From a checkpoint of a small image classifier: activation star_relu.
Rows from block 2 of a small image classifier, named by matrix and row number. Rows with one number belong to one neuron. Each number is 200 + 40 x the weight over its row's rms, rounded and kept within 0 to 999. All counts start at 0. After the name is the row's rms in percent of the matrix's.
After each neuron's rows are labels from the 100 images, of 14848, where the neuron reaches its highest value: "top examples" is what is common among them. Only what is clearly more common there than usual is listed. The data: retinal OCT scans (Kermany 2017). In brackets: how many of the 100.
# fc1: MLP up (model.blocks.2.mlp.fc1.weight, 384x192), inputs 128-191
# fc2: MLP down (model.blocks.2.mlp.fc2.weight, 192x384, transposed), outputs 128-191

fc1.174,109,153,137,175,170,215,236,187,171,110,214,200,202,146,227,229,221,155,242,168,253,247,233,230,144,186,251,166,127,126,280,143,190,254,204,241,225,275,202,171,266,228,180,219,221,255,166,147,202,154,178,231,102,224,215,166,200,223,202,229,157,157,223,171,146
fc2.174,103,214,236,277,184,154,199,123,227,243,129,185,163,139,218,180,218,220,211,237,219,226,269,114,213,180,240,145,183,205,220,194,224,161,168,168,176,195,222,232,107,190,158,154,260,162,217,157,211,257,158,217,232,246,212,236,239,247,240,224,255,172,156,191,199
top examples: finding: drusen (32)

fc1.93,077,161,153,191,182,162,230,124,111,139,196,190,137,173,212,262,171,205,186,198,243,178,151,199,205,179,152,206,251,153,162,167,174,112,202,196,236,192,201,181,287,200,215,161,239,162,193,188,247,225,274,158,125,157,164,195,144,179,194,139,218,197,197,192,179
fc2.93,074,227,172,226,263,233,220,171,306,212,210,186,229,173,227,138,203,191,189,202,174,261,183,156,107,273,242,211,175,260,238,170,241,242,222,238,149,296,245,268,158,169,149,216,198,213,192,142,141,175,162,241,226,258,166,220,267,214,170,235,209,173,224,224,311
top examples: finding: choroidal neovascularization (64)

fc1.364,182,217,123,198,221,141,207,223,162,232,215,243,171,240,194,141,177,132,195,168,196,204,194,208,258,176,239,224,232,211,160,180,173,193,189,253,202,175,183,146,145,188,197,188,242,204,200,190,276,196,182,214,186,179,241,206,205,220,206,230,263,175,226,210,200
fc2.364,159,217,266,158,243,208,211,153,212,70,218,218,207,184,229,229,179,319,172,162,200,223,220,167,153,102,239,109,140,146,246,196,282,181,228,207,142,151,152,238,235,204,191,203,226,215,249,168,147,255,173,189,156,230,206,216,206,204,168,164,203,245,210,160,250
top examples: finding: choroidal neovascularization (97)

fc1.241,064,163,196,206,223,222,209,235,218,168,246,179,240,104,206,143,186,207,132,222,232,133,163,202,211,191,193,171,173,241,216,256,187,208,213,177,98,175,190,192,188,222,157,176,185,256,252,160,162,217,263,198,247,214,207,235,201,197,201,127,211,153,200,143,164
fc2.241,074,240,157,175,213,112,262,228,257,191,236,212,249,215,128,185,141,229,187,193,210,230,223,219,130,214,245,220,245,224,213,126,202,200,190,225,228,227,269,228,212,178,237,236,188,182,285,191,200,216,177,202,185,142,264,216,229,257,226,253,222,169,196,179,135
top examples: finding: normal (97)

fc1.151,181,199,144,182,195,253,235,139,242,146,237,145,245,171,233,267,142,201,129,171,217,168,200,211,195,182,163,180,199,245,186,137,203,212,199,219,237,197,179,236,213,174,232,234,176,240,204,234,272,200,286,240,171,183,186,155,229,176,206,233,256,178,273,196,218
fc2.151,188,235,251,163,137,167,124,238,195,239,158,238,140,231,248,196,254,225,271,231,245,279,241,164,204,168,258,191,231,183,149,216,171,190,189,182,197,174,206,183,234,192,242,154,336,227,219,173,158,221,206,198,169,233,215,275,210,254,260,198,212,193,167,158,185
top examples: finding: choroidal neovascularization (90)

fc1.47,045,223,194,249,216,248,176,227,169,222,168,214,215,220,161,211,169,223,145,174,189,241,277,221,201,229,185,215,208,130,127,200,206,195,175,214,185,224,212,179,170,207,218,169,218,167,211,197,198,165,237,70,253,137,195,189,228,231,137,171,247,219,221,206,223
fc2.47,050,225,232,251,172,274,213,188,94,206,204,165,229,199,263,217,145,168,220,211,170,167,155,174,176,186,220,191,216,205,182,246,223,237,206,172,239,227,158,226,142,174,208,188,190,220,202,199,188,141,219,274,226,231,227,172,194,186,138,223,119,186,228,164,151
top examples: finding: choroidal neovascularization (93)

fc1.349,175,189,161,254,168,156,228,224,135,243,188,190,186,202,271,228,182,179,189,207,267,147,195,223,221,244,211,131,188,199,202,176,139,226,169,256,230,168,199,198,308,185,192,114,217,121,209,205,232,208,226,229,170,204,204,239,179,267,180,175,176,291,210,195,189
fc2.349,192,201,189,224,213,139,191,267,134,165,228,165,246,140,148,229,176,225,171,230,178,254,176,189,171,191,178,193,267,182,226,218,253,183,186,168,229,251,256,194,136,186,196,289,180,244,206,208,222,221,94,119,234,212,281,186,188,156,154,213,182,213,174,186,256
top examples: finding: drusen (100)

fc1.92,046,252,261,177,193,184,192,257,199,211,208,253,226,215,192,197,240,213,203,174,237,235,235,190,266,225,90,245,227,170,211,193,193,259,233,161,288,247,243,158,187,156,192,145,216,159,217,224,147,211,148,186,221,235,171,169,231,182,184,240,231,256,221,147,143
fc2.92,045,237,142,139,177,215,197,218,215,171,168,202,147,138,199,208,193,202,167,281,271,254,142,167,153,146,290,172,244,182,225,134,183,158,167,181,139,195,129,170,198,174,128,190,274,247,212,211,251,229,261,184,236,166,305,235,189,238,135,194,157,245,178,261,252
top examples: finding: normal (80)

fc1.81,217,236,162,279,130,171,191,233,224,283,170,254,177,243,181,180,182,251,183,204,211,257,225,149,154,233,274,221,241,186,134,200,210,216,205,185,248,225,183,193,196,196,209,167,186,124,239,229,200,194,201,199,162,292,195,145,201,218,208,218,167,140,169,213,196
fc2.81,205,181,242,211,209,206,182,179,255,222,203,179,232,150,242,233,179,156,227,174,162,206,291,252,218,156,159,221,206,176,200,210,184,216,217,208,207,258,140,141,167,168,168,240,113,176,234,174,178,212,257,244,213,169,247,175,236,220,219,187,83,83,189,164,237
top examples: finding: normal (99)

fc1.296,190,254,172,265,200,129,280,271,139,279,183,231,206,266,156,187,143,156,194,171,247,239,181,184,167,235,236,211,213,187,244,131,243,240,168,220,173,220,169,237,194,181,246,150,201,185,286,166,226,202,151,171,202,229,178,180,229,195,177,184,249,171,142,208,174
fc2.296,186,152,242,170,242,257,83,166,257,212,164,212,152,111,210,219,216,222,265,218,158,189,213,215,211,232,214,228,206,276,98,231,177,184,224,134,255,188,190,158,214,216,164,186,203,157,136,240,184,223,279,264,191,186,218,211,172,241,244,244,155,107,207,207,178
top examples: finding: normal (99)

fc1.131,185,173,161,209,179,196,253,209,123,209,230,207,208,201,183,151,201,213,181,227,201,138,215,219,169,177,238,186,219,146,222,165,179,176,216,219,253,97,239,157,233,146,134,170,169,168,142,264,228,180,247,148,169,189,235,194,182,222,157,152,198,200,213,188,241
fc2.131,179,182,228,177,207,256,142,196,281,162,150,185,193,141,107,194,106,157,229,162,202,241,167,252,214,213,217,190,152,271,173,264,220,241,183,227,135,203,245,261,197,245,262,179,207,223,226,122,141,230,202,184,223,237,185,168,202,209,211,244,262,215,194,211,201
top examples: finding: drusen (33)

fc1.297,032,269,169,200,278,212,218,155,242,198,263,150,278,227,214,193,171,217,210,193,220,172,214,190,171,192,251,196,273,267,196,202,181,164,97,281,160,190,199,204,164,167,122,172,222,195,281,228,246,152,176,226,195,216,168,250,181,187,195,206,207,95,228,249,242
fc2.297,035,222,231,182,171,230,269,191,218,249,197,221,161,234,185,217,225,203,161,167,241,166,133,213,199,243,179,197,158,192,176,189,151,268,206,157,290,199,193,256,208,182,214,195,204,214,153,188,235,263,206,159,113,153,230,148,164,212,249,235,222,237,192,171,169
top examples: finding: choroidal neovascularization (73)

fc1.215,037,148,229,206,164,180,221,173,149,215,158,204,230,163,212,177,242,277,259,168,167,234,141,140,178,233,180,155,175,233,176,221,180,195,231,143,160,227,163,210,189,194,119,198,221,265,206,245,180,223,247,214,179,253,169,137,191,151,192,183,216,222,222,218,241
fc2.215,045,182,182,169,205,221,49,157,205,234,182,209,270,172,173,214,182,201,177,184,154,204,235,227,198,177,237,184,162,213,202,193,215,235,222,179,237,211,223,256,199,229,114,124,100,126,179,253,149,100,249,259,156,237,232,198,156,174,236,255,136,213,190,249,137
top examples: finding: normal (93)

fc1.313,186,143,171,206,190,143,212,206,201,204,218,167,243,212,159,197,136,218,111,204,261,258,185,130,217,235,277,167,209,192,186,207,180,233,199,234,242,254,246,196,181,217,245,255,199,133,242,177,270,231,187,186,160,257,217,182,149,154,178,234,174,202,226,235,181
fc2.313,190,256,176,209,290,211,256,198,259,159,211,220,197,181,218,242,184,198,289,140,245,142,134,250,218,189,170,179,258,164,213,183,241,177,208,175,161,118,153,251,193,225,153,153,166,245,158,222,204,133,227,214,176,106,176,195,222,152,185,206,260,277,210,180,178
top examples: finding: drusen (48)

fc1.268,015,188,284,174,178,222,177,162,153,196,188,215,217,198,175,227,122,197,118,178,180,228,188,182,173,206,142,170,154,182,224,210,170,219,215,170,177,233,160,262,296,155,156,221,168,179,158,213,255,154,220,282,207,167,236,182,206,166,247,159,202,145,263,299,139
fc2.268,022,191,187,194,180,231,143,161,175,219,207,250,208,206,212,159,229,201,172,211,147,139,222,199,128,179,187,176,191,108,250,217,180,205,185,119,176,205,234,220,247,270,92,181,236,180,81,170,172,176,176,210,173,222,199,136,213,216,274,86,184,239,244,165,213
top examples: finding: choroidal neovascularization (69)

fc1.235,214,181,135,238,179,222,241,140,169,251,198,210,264,209,201,97,104,163,175,212,177,248,249,202,210,168,204,214,277,210,239,218,181,187,242,193,158,212,158,182,149,174,198,169,182,203,214,225,225,187,174,184,154,170,244,152,229,193,178,172,154,259,212,222,198
fc2.235,213,168,247,178,203,136,228,285,195,157,174,144,156,213,224,292,274,246,185,132,195,180,183,176,143,236,193,179,179,216,180,204,254,227,156,202,272,219,271,155,221,198,198,192,218,156,117,255,218,220,207,225,195,169,107,210,153,144,215,223,207,147,227,227,193
top examples: finding: normal (92)

fc1.20,014,160,209,197,195,216,230,153,283,154,167,219,218,183,152,206,206,177,210,265,198,273,171,193,193,199,191,269,178,179,201,212,161,257,182,272,177,198,176,175,132,205,151,168,174,177,154,158,187,118,112,183,149,301,198,196,142,179,192,133,200,106,175,192,226
fc2.20,017,230,219,172,157,222,169,169,178,200,240,167,164,262,222,148,160,226,186,197,221,128,188,187,199,145,171,221,172,177,216,119,240,183,191,174,234,164,180,157,197,193,151,188,221,284,186,198,166,205,241,230,108,244,165,179,199,177,210,195,108,223,198,122,185
top examples: finding: drusen (40)

fc1.377,011,144,171,221,236,227,244,224,205,235,208,163,238,207,248,203,195,79,261,202,149,212,158,120,263,158,207,159,191,118,184,200,230,184,227,114,122,135,219,191,217,171,238,181,256,211,148,213,252,190,185,254,175,198,188,227,180,229,197,187,174,212,165,214,179
fc2.377,018,243,203,159,222,248,169,177,218,175,214,190,185,229,209,184,175,252,193,185,266,117,201,189,170,178,200,191,197,203,200,140,233,217,165,150,238,203,203,197,174,212,114,172,175,228,177,204,135,196,226,208,145,237,183,165,199,173,160,228,122,209,196,86,185
top examples: finding: drusen (79)

fc1.222,100,235,192,192,160,143,135,167,156,174,197,235,167,213,171,249,266,254,216,155,234,165,169,185,146,270,182,213,157,241,210,124,153,210,177,214,185,199,192,210,238,253,167,140,210,196,253,228,170,156,248,187,183,220,171,208,236,220,206,193,189,197,205,206,195
fc2.222,099,143,234,197,236,182,205,206,110,243,125,182,263,182,112,171,205,197,177,231,219,251,226,189,205,135,228,216,216,286,204,228,188,204,213,225,185,208,189,266,151,118,197,203,141,140,207,276,203,116,246,253,228,185,215,145,197,163,198,193,145,183,207,201,235
top examples: finding: choroidal neovascularization (59)

fc1.287,196,117,139,252,208,182,202,267,156,236,214,212,215,144,170,193,126,177,249,179,223,231,142,173,193,255,214,120,243,164,212,210,140,221,218,192,240,155,216,209,266,266,190,253,168,168,269,195,223,232,168,188,240,190,221,231,169,180,176,197,185,269,271,172,230
fc2.287,178,245,199,183,201,198,234,193,71,122,186,239,177,226,297,214,206,217,158,216,233,204,121,186,193,221,145,160,153,221,203,203,206,132,176,256,255,294,274,198,218,155,177,137,208,226,130,183,207,144,115,134,163,210,185,249,141,226,189,204,153,258,161,200,188
top examples: finding: drusen (100)

fc1.73,220,233,259,158,164,176,212,173,228,201,167,222,244,150,171,249,153,223,128,155,294,230,101,178,219,223,214,212,208,193,149,204,164,226,136,219,210,218,211,141,292,210,179,116,243,219,202,241,224,253,259,274,206,159,155,169,204,179,206,262,211,238,225,230,170
fc2.73,194,197,146,205,261,167,216,172,133,239,189,202,165,232,208,166,199,174,223,185,154,164,243,229,183,232,209,118,184,210,236,139,212,195,276,187,200,142,197,253,192,145,203,203,123,121,220,156,191,171,121,136,186,257,289,260,191,183,210,145,181,253,172,185,154
top examples: finding: drusen (87)

fc1.104,165,229,165,199,241,166,253,172,190,232,152,236,205,216,217,163,226,199,220,189,214,216,223,121,240,199,272,139,203,248,179,244,209,177,286,177,163,201,182,230,204,207,226,100,245,251,192,207,257,251,219,207,183,133,181,228,258,235,175,197,269,209,165,165,134
fc2.104,191,138,216,225,155,238,150,244,92,161,253,187,235,178,207,214,184,255,240,160,225,199,214,319,179,184,234,232,191,196,194,168,178,169,153,219,232,159,196,196,157,163,225,308,271,150,207,198,125,198,209,224,152,260,235,179,184,238,219,192,247,166,183,146,213
top examples: finding: choroidal neovascularization (95)

fc1.117,096,146,191,241,281,188,201,212,259,129,189,218,197,160,220,191,194,187,132,163,197,189,183,180,183,221,230,223,263,217,213,201,250,244,218,188,196,178,147,195,211,201,145,164,202,214,219,147,177,236,215,164,215,203,211,185,188,195,211,171,232,237,194,181,170
fc2.117,101,160,172,196,203,104,203,188,167,179,222,220,227,222,75,135,145,224,221,199,209,225,238,214,153,200,259,263,211,224,213,132,220,244,178,231,180,242,274,222,234,200,184,221,211,154,263,251,163,157,170,204,203,175,256,201,227,261,161,232,269,217,150,220,119
top examples: finding: normal (95)

fc1.109,026,191,187,182,256,119,260,190,203,219,175,220,219,180,129,175,193,204,209,265,237,244,273,183,176,228,161,227,134,213,231,188,182,271,175,221,170,209,195,203,162,254,144,218,206,241,195,191,217,181,147,184,185,230,144,167,168,177,164,180,302,131,185,200,280
fc2.109,025,194,229,189,224,199,227,172,188,226,230,196,240,197,183,140,191,269,186,209,242,189,194,234,170,179,159,212,126,207,267,174,267,198,188,178,217,137,160,168,229,202,125,206,147,286,178,200,155,227,173,205,131,222,184,219,203,253,211,155,86,169,183,78,175
top examples: finding: normal (87)

fc1.355,032,257,256,229,160,199,160,163,179,250,255,259,202,187,218,166,195,182,244,227,182,187,194,228,146,231,215,224,248,239,194,152,250,266,191,141,183,242,194,222,219,292,171,190,171,137,183,265,176,199,192,209,155,181,175,173,186,183,228,152,164,95,253,155,124
fc2.355,035,152,202,127,254,251,197,191,210,210,131,211,196,191,282,195,201,203,166,243,184,224,147,103,144,232,241,153,137,183,228,255,183,111,224,187,215,213,173,164,232,212,180,158,264,209,128,178,269,203,206,187,82,205,237,154,122,130,257,206,183,172,202,247,214
top examples: finding: normal (88)

fc1.226,184,193,128,193,236,221,185,178,175,169,212,231,182,229,194,181,223,217,229,182,172,171,240,159,215,100,129,184,214,183,111,194,142,203,211,278,201,222,185,130,141,193,264,181,200,248,215,227,204,249,246,266,222,184,216,218,200,197,203,234,198,190,190,149,160
fc2.226,182,218,230,208,172,216,254,177,190,207,225,205,211,195,249,230,189,232,164,195,254,163,204,180,171,226,273,170,94,246,242,205,212,171,255,100,200,126,162,236,235,216,212,248,252,240,174,217,167,199,217,131,177,177,169,170,215,252,203,204,272,193,227,193,181
top examples: finding: choroidal neovascularization (94)

fc1.122,022,172,205,207,166,213,203,223,220,281,196,149,215,96,221,197,162,189,287,223,161,126,188,219,140,141,249,239,206,205,115,247,236,168,189,188,180,229,251,273,264,257,183,175,237,180,152,239,200,182,189,164,163,209,127,143,164,170,171,151,256,209,121,200,74
fc2.122,024,211,160,221,274,245,141,181,218,221,186,213,181,249,249,181,167,233,172,185,240,203,217,190,154,238,264,231,174,207,206,190,183,162,218,183,198,196,134,201,171,207,158,149,196,136,119,194,148,199,222,241,124,251,130,141,121,163,271,192,143,205,208,193,172
top examples: finding: normal (85)

fc1.371,035,204,243,286,203,162,239,223,245,135,133,233,241,208,204,169,182,253,142,206,143,148,205,155,210,172,191,231,289,233,172,220,259,239,139,196,142,260,190,248,205,200,209,236,170,159,269,204,133,148,234,222,187,172,240,214,179,193,147,109,187,248,160,235,183
fc2.371,042,151,172,156,211,141,295,233,209,228,257,202,260,220,155,159,225,252,214,182,215,195,154,205,153,249,200,224,174,185,258,146,181,199,198,192,164,183,205,212,176,261,160,220,197,273,233,213,124,216,216,211,182,148,220,233,223,263,204,170,176,166,187,118,169
top examples: finding: normal (94)

fc1.328,098,262,213,190,219,205,179,245,188,183,195,215,260,278,191,158,229,209,157,209,227,147,208,169,202,199,164,192,232,181,214,245,227,182,215,269,182,181,191,171,197,214,253,169,226,204,151,219,213,140,188,211,169,165,227,150,183,139,120,220,171,192,207,162,190
fc2.328,093,250,215,155,186,187,226,210,181,167,209,203,157,192,201,159,205,180,167,170,208,232,191,180,220,166,159,204,252,213,240,230,145,223,173,242,216,224,220,237,194,222,179,315,147,229,237,211,211,256,197,228,212,147,186,308,215,232,237,159,194,252,195,227,157
top examples: finding: normal (78)

fc1.348,181,114,122,209,163,208,194,154,217,168,224,217,179,163,215,138,140,194,217,156,184,203,204,168,281,175,245,171,187,166,142,214,220,201,181,229,213,208,190,186,162,245,259,194,221,239,181,186,138,257,227,174,138,241,242,276,148,249,204,275,275,138,252,134,231
fc2.348,188,237,228,153,202,165,226,270,243,188,199,222,255,251,212,208,197,194,166,196,284,174,230,229,170,140,305,173,132,185,184,184,165,161,194,188,165,260,175,211,194,183,201,229,241,249,251,153,228,213,189,231,195,277,190,128,222,201,210,193,222,199,186,259,166
top examples: finding: choroidal neovascularization (95)

fc1.233,043,155,218,267,225,259,224,102,197,260,291,150,198,182,204,173,252,226,193,233,194,209,153,200,160,192,164,226,242,267,118,150,208,185,183,160,192,165,214,141,196,156,187,130,125,230,172,250,275,246,195,131,230,129,198,165,179,200,228,183,250,202,161,262,268
fc2.233,050,206,195,208,223,158,203,201,194,178,211,202,198,163,136,204,183,138,205,171,120,223,171,172,170,298,264,144,134,173,220,197,208,160,174,190,206,172,168,168,225,234,228,197,236,149,152,142,212,144,219,340,123,255,256,226,285,172,136,205,193,197,228,193,209
top examples: finding: drusen (58)

fc1.198,041,197,261,183,239,183,252,297,206,190,188,221,276,226,220,194,168,237,203,221,219,190,180,154,141,235,164,176,115,212,129,198,290,198,205,168,170,230,242,200,144,145,170,239,209,259,152,232,200,218,171,190,184,192,171,246,252,212,213,198,216,140,134,136,282
fc2.198,048,211,179,247,155,141,216,192,256,172,336,206,175,207,144,136,148,222,88,227,218,206,220,216,202,155,192,205,248,201,240,231,164,200,170,213,185,112,199,215,254,219,211,242,173,252,248,180,207,238,183,170,197,215,260,216,185,169,215,166,199,136,260,228,234
top examples: finding: normal (82)

fc1.315,190,258,161,259,246,183,216,159,185,189,217,208,212,226,190,179,228,180,164,191,213,203,175,184,187,155,183,165,175,198,179,184,190,165,265,245,186,201,185,202,128,209,210,181,242,232,193,200,141,250,225,246,158,179,224,214,221,219,206,230,243,213,246,158,219
fc2.315,189,184,159,207,126,135,162,223,239,151,192,259,186,184,199,164,183,268,207,253,159,191,224,246,232,138,235,206,155,157,214,199,194,251,149,215,201,201,205,260,196,212,205,213,257,244,227,146,191,268,213,128,246,196,202,172,203,223,192,183,219,179,209,220,248
top examples: finding: choroidal neovascularization (98)

fc1.55,184,142,206,212,205,226,239,245,190,249,197,113,183,194,208,271,194,256,173,234,241,173,220,140,164,225,203,156,257,137,180,140,138,239,182,240,246,150,267,170,226,199,223,128,178,228,226,168,264,254,199,238,116,237,215,186,193,132,167,151,164,180,196,210,303
fc2.55,194,234,211,241,226,153,217,214,121,211,163,258,224,156,199,152,275,72,217,197,144,184,139,184,176,236,234,242,142,264,199,235,203,153,202,185,192,186,184,138,257,236,157,208,195,201,135,204,198,157,208,164,254,225,176,239,155,210,192,248,255,205,256,256,170
top examples: finding: drusen (96)

fc1.136,028,133,163,192,186,123,183,146,234,199,208,153,183,163,259,267,249,250,294,171,237,250,179,180,205,273,225,198,227,203,127,178,191,187,220,212,261,196,176,188,159,180,199,116,189,170,239,167,209,243,248,203,165,158,189,208,283,146,118,198,245,226,143,136,208
fc2.136,033,206,226,157,200,228,187,175,142,166,148,197,259,242,185,130,163,233,188,275,189,176,149,185,215,236,176,140,210,228,218,136,207,222,212,145,157,162,183,162,214,241,139,191,271,202,78,215,131,149,233,180,209,239,191,199,143,192,228,188,126,179,228,142,217
top examples: finding: choroidal neovascularization (71)

fc1.86,026,180,215,171,165,170,166,191,200,148,155,220,177,147,191,226,180,181,147,210,132,233,185,224,148,197,227,159,161,198,228,203,156,187,261,143,225,276,164,231,204,115,160,162,187,194,217,220,205,130,251,245,228,189,247,185,261,170,275,201,214,288,318,227,166
fc2.86,045,186,212,232,184,246,157,162,169,219,200,267,214,218,227,203,239,229,117,219,173,160,187,172,120,172,212,164,200,143,240,239,159,228,183,149,166,242,240,264,266,255,131,178,209,126,98,198,214,218,167,210,187,206,208,139,245,202,271,106,216,223,252,220,196
top examples: finding: choroidal neovascularization (81)

fc1.46,040,244,220,182,203,266,208,138,168,129,177,183,261,202,157,274,242,231,228,216,227,263,210,153,227,193,219,158,193,222,267,222,156,279,175,226,197,216,103,214,206,188,140,215,191,256,142,249,218,130,147,190,182,219,187,230,154,221,169,255,222,97,216,140,234
fc2.46,042,116,188,194,154,208,231,167,198,223,263,239,210,138,172,196,152,268,160,202,247,169,133,234,145,232,151,197,175,154,255,181,214,238,191,197,200,179,192,225,176,210,155,178,239,227,155,141,162,197,179,232,233,243,160,239,225,273,238,156,187,133,182,179,234
top examples: finding: normal (80)

fc1.116,183,195,261,329,236,192,245,239,177,242,168,154,226,145,203,224,190,223,190,218,235,192,147,182,172,280,230,130,288,164,176,151,138,247,143,265,263,215,222,196,220,217,159,210,218,140,250,210,265,215,152,201,125,230,174,221,180,238,136,185,152,249,242,194,238
fc2.116,176,230,96,135,201,166,228,175,117,244,223,210,196,201,252,209,236,181,196,191,177,208,131,207,212,225,156,184,115,176,170,188,221,222,244,119,197,209,260,195,220,169,202,202,195,240,168,179,175,182,143,228,222,168,236,207,161,115,205,118,161,264,230,133,203
top examples: finding: drusen (100)

fc1.227,066,220,145,207,241,180,282,214,187,141,162,194,181,205,214,165,220,220,173,212,224,263,171,162,231,163,245,195,261,236,185,250,265,126,238,188,242,175,175,174,246,164,186,253,222,202,179,176,179,166,225,219,169,227,215,176,203,189,186,206,226,157,212,152,147
fc2.227,064,182,286,228,218,143,235,210,233,208,254,173,204,229,185,156,105,167,145,221,243,238,222,180,171,319,181,201,195,245,198,141,247,276,169,186,232,230,296,215,210,210,288,257,142,166,197,170,223,127,158,260,173,244,195,217,160,233,210,196,170,194,225,264,164
top examples: finding: normal (88)

fc1.252,053,222,151,228,186,220,152,195,255,310,135,122,153,221,253,262,222,219,218,227,236,201,176,165,171,192,168,261,209,223,116,203,144,278,249,208,177,258,220,134,144,156,154,164,209,188,254,197,206,187,118,228,181,194,270,185,152,201,124,226,211,204,196,239,206
fc2.252,055,226,277,197,185,192,217,242,160,155,220,264,207,252,139,191,165,165,160,285,189,222,170,202,175,219,156,178,210,143,229,190,210,175,143,235,251,164,256,177,207,253,173,177,201,222,183,160,234,199,253,200,152,222,146,248,212,224,192,176,160,226,238,187,230
top examples: finding: choroidal neovascularization (88)

fc1.350,146,181,189,140,198,173,174,176,268,205,156,208,215,185,243,243,165,138,246,208,272,137,186,217,247,103,268,162,216,253,96,212,148,159,213,231,199,222,222,201,260,182,157,165,193,230,223,205,190,217,241,192,228,206,203,199,219,197,203,222,285,158,223,221,263
fc2.350,157,205,251,261,141,175,153,189,187,158,258,147,247,259,216,171,209,265,245,150,185,219,258,139,199,220,223,231,132,132,175,199,202,218,160,186,153,169,214,163,169,152,249,242,267,103,166,232,235,202,108,186,157,208,203,211,246,258,193,231,241,187,149,188,193
top examples: finding: choroidal neovascularization (99)

fc1.98,050,138,154,169,279,237,211,149,230,266,129,178,216,188,195,198,189,191,202,260,212,241,296,197,257,199,222,222,170,273,155,171,188,226,240,221,250,216,139,169,214,120,171,192,196,215,154,209,168,245,207,224,221,121,197,169,143,216,154,268,183,166,175,177,158
fc2.98,053,182,234,189,189,170,183,293,218,199,219,217,185,172,134,233,228,177,178,168,206,188,227,157,217,200,182,184,212,155,191,235,189,218,290,228,105,139,185,176,211,237,180,210,252,139,161,167,158,123,182,218,208,179,208,274,271,203,193,213,71,269,236,209,203
top examples: finding: choroidal neovascularization (74)

fc1.339,037,158,171,243,226,249,200,203,99,153,178,214,181,206,235,114,231,147,222,187,210,231,140,170,187,210,233,148,187,220,195,213,172,199,177,194,217,226,257,198,113,181,173,209,170,259,224,166,197,248,117,300,192,148,216,247,256,233,124,257,72,222,240,213,168
fc2.339,034,226,255,146,128,184,267,242,264,214,225,224,198,193,162,215,123,287,137,184,202,106,185,228,209,175,189,188,170,144,252,211,291,219,130,212,215,192,178,204,248,205,132,231,269,167,113,186,219,184,286,203,167,240,214,233,201,148,166,155,252,160,105,177,239
top examples: finding: drusen (53)

fc1.69,193,234,168,219,215,183,246,242,142,188,183,179,208,161,179,237,176,191,202,225,235,182,168,135,219,261,231,130,253,187,176,185,153,189,161,219,300,167,245,169,245,214,230,179,129,185,138,184,209,236,192,179,172,208,192,222,182,150,165,150,174,191,188,139,276
fc2.69,191,134,128,260,218,197,236,151,106,223,146,186,195,149,279,213,196,209,236,174,172,226,185,249,177,204,138,153,181,188,258,194,180,133,207,177,217,252,253,190,212,161,168,191,256,131,212,233,164,206,139,186,241,195,200,163,213,258,217,195,100,282,254,242,173
top examples: finding: drusen (100)

fc1.187,064,216,150,193,225,175,192,184,229,209,217,191,260,170,136,163,255,209,188,217,168,206,142,205,171,198,153,262,226,255,204,175,212,150,239,257,129,157,129,201,217,210,172,217,186,182,221,128,206,128,254,244,184,302,244,249,253,124,234,255,169,188,280,218,242
fc2.187,067,177,235,216,194,171,261,155,190,184,236,197,155,212,180,126,161,171,137,197,201,198,258,195,132,239,210,261,167,211,172,135,236,253,186,196,291,199,319,176,259,218,243,230,161,167,247,194,210,230,180,171,158,183,175,185,207,228,227,218,251,124,174,147,143
top examples: finding: normal (88)

fc1.224,199,157,223,217,195,230,299,177,232,142,155,113,189,172,201,178,214,153,236,203,233,233,145,227,173,183,259,113,239,164,229,179,179,200,194,272,226,111,158,199,224,165,172,237,215,197,252,222,153,269,184,232,159,173,176,241,175,283,153,164,239,228,268,146,219
fc2.224,169,214,180,237,205,209,97,200,303,242,194,226,230,157,216,231,231,238,195,211,164,118,277,240,223,190,312,233,163,216,155,230,254,209,125,160,161,260,215,156,201,218,194,180,195,197,176,239,144,221,269,222,206,225,181,184,208,200,202,196,169,138,169,193,212
top examples: finding: drusen (41)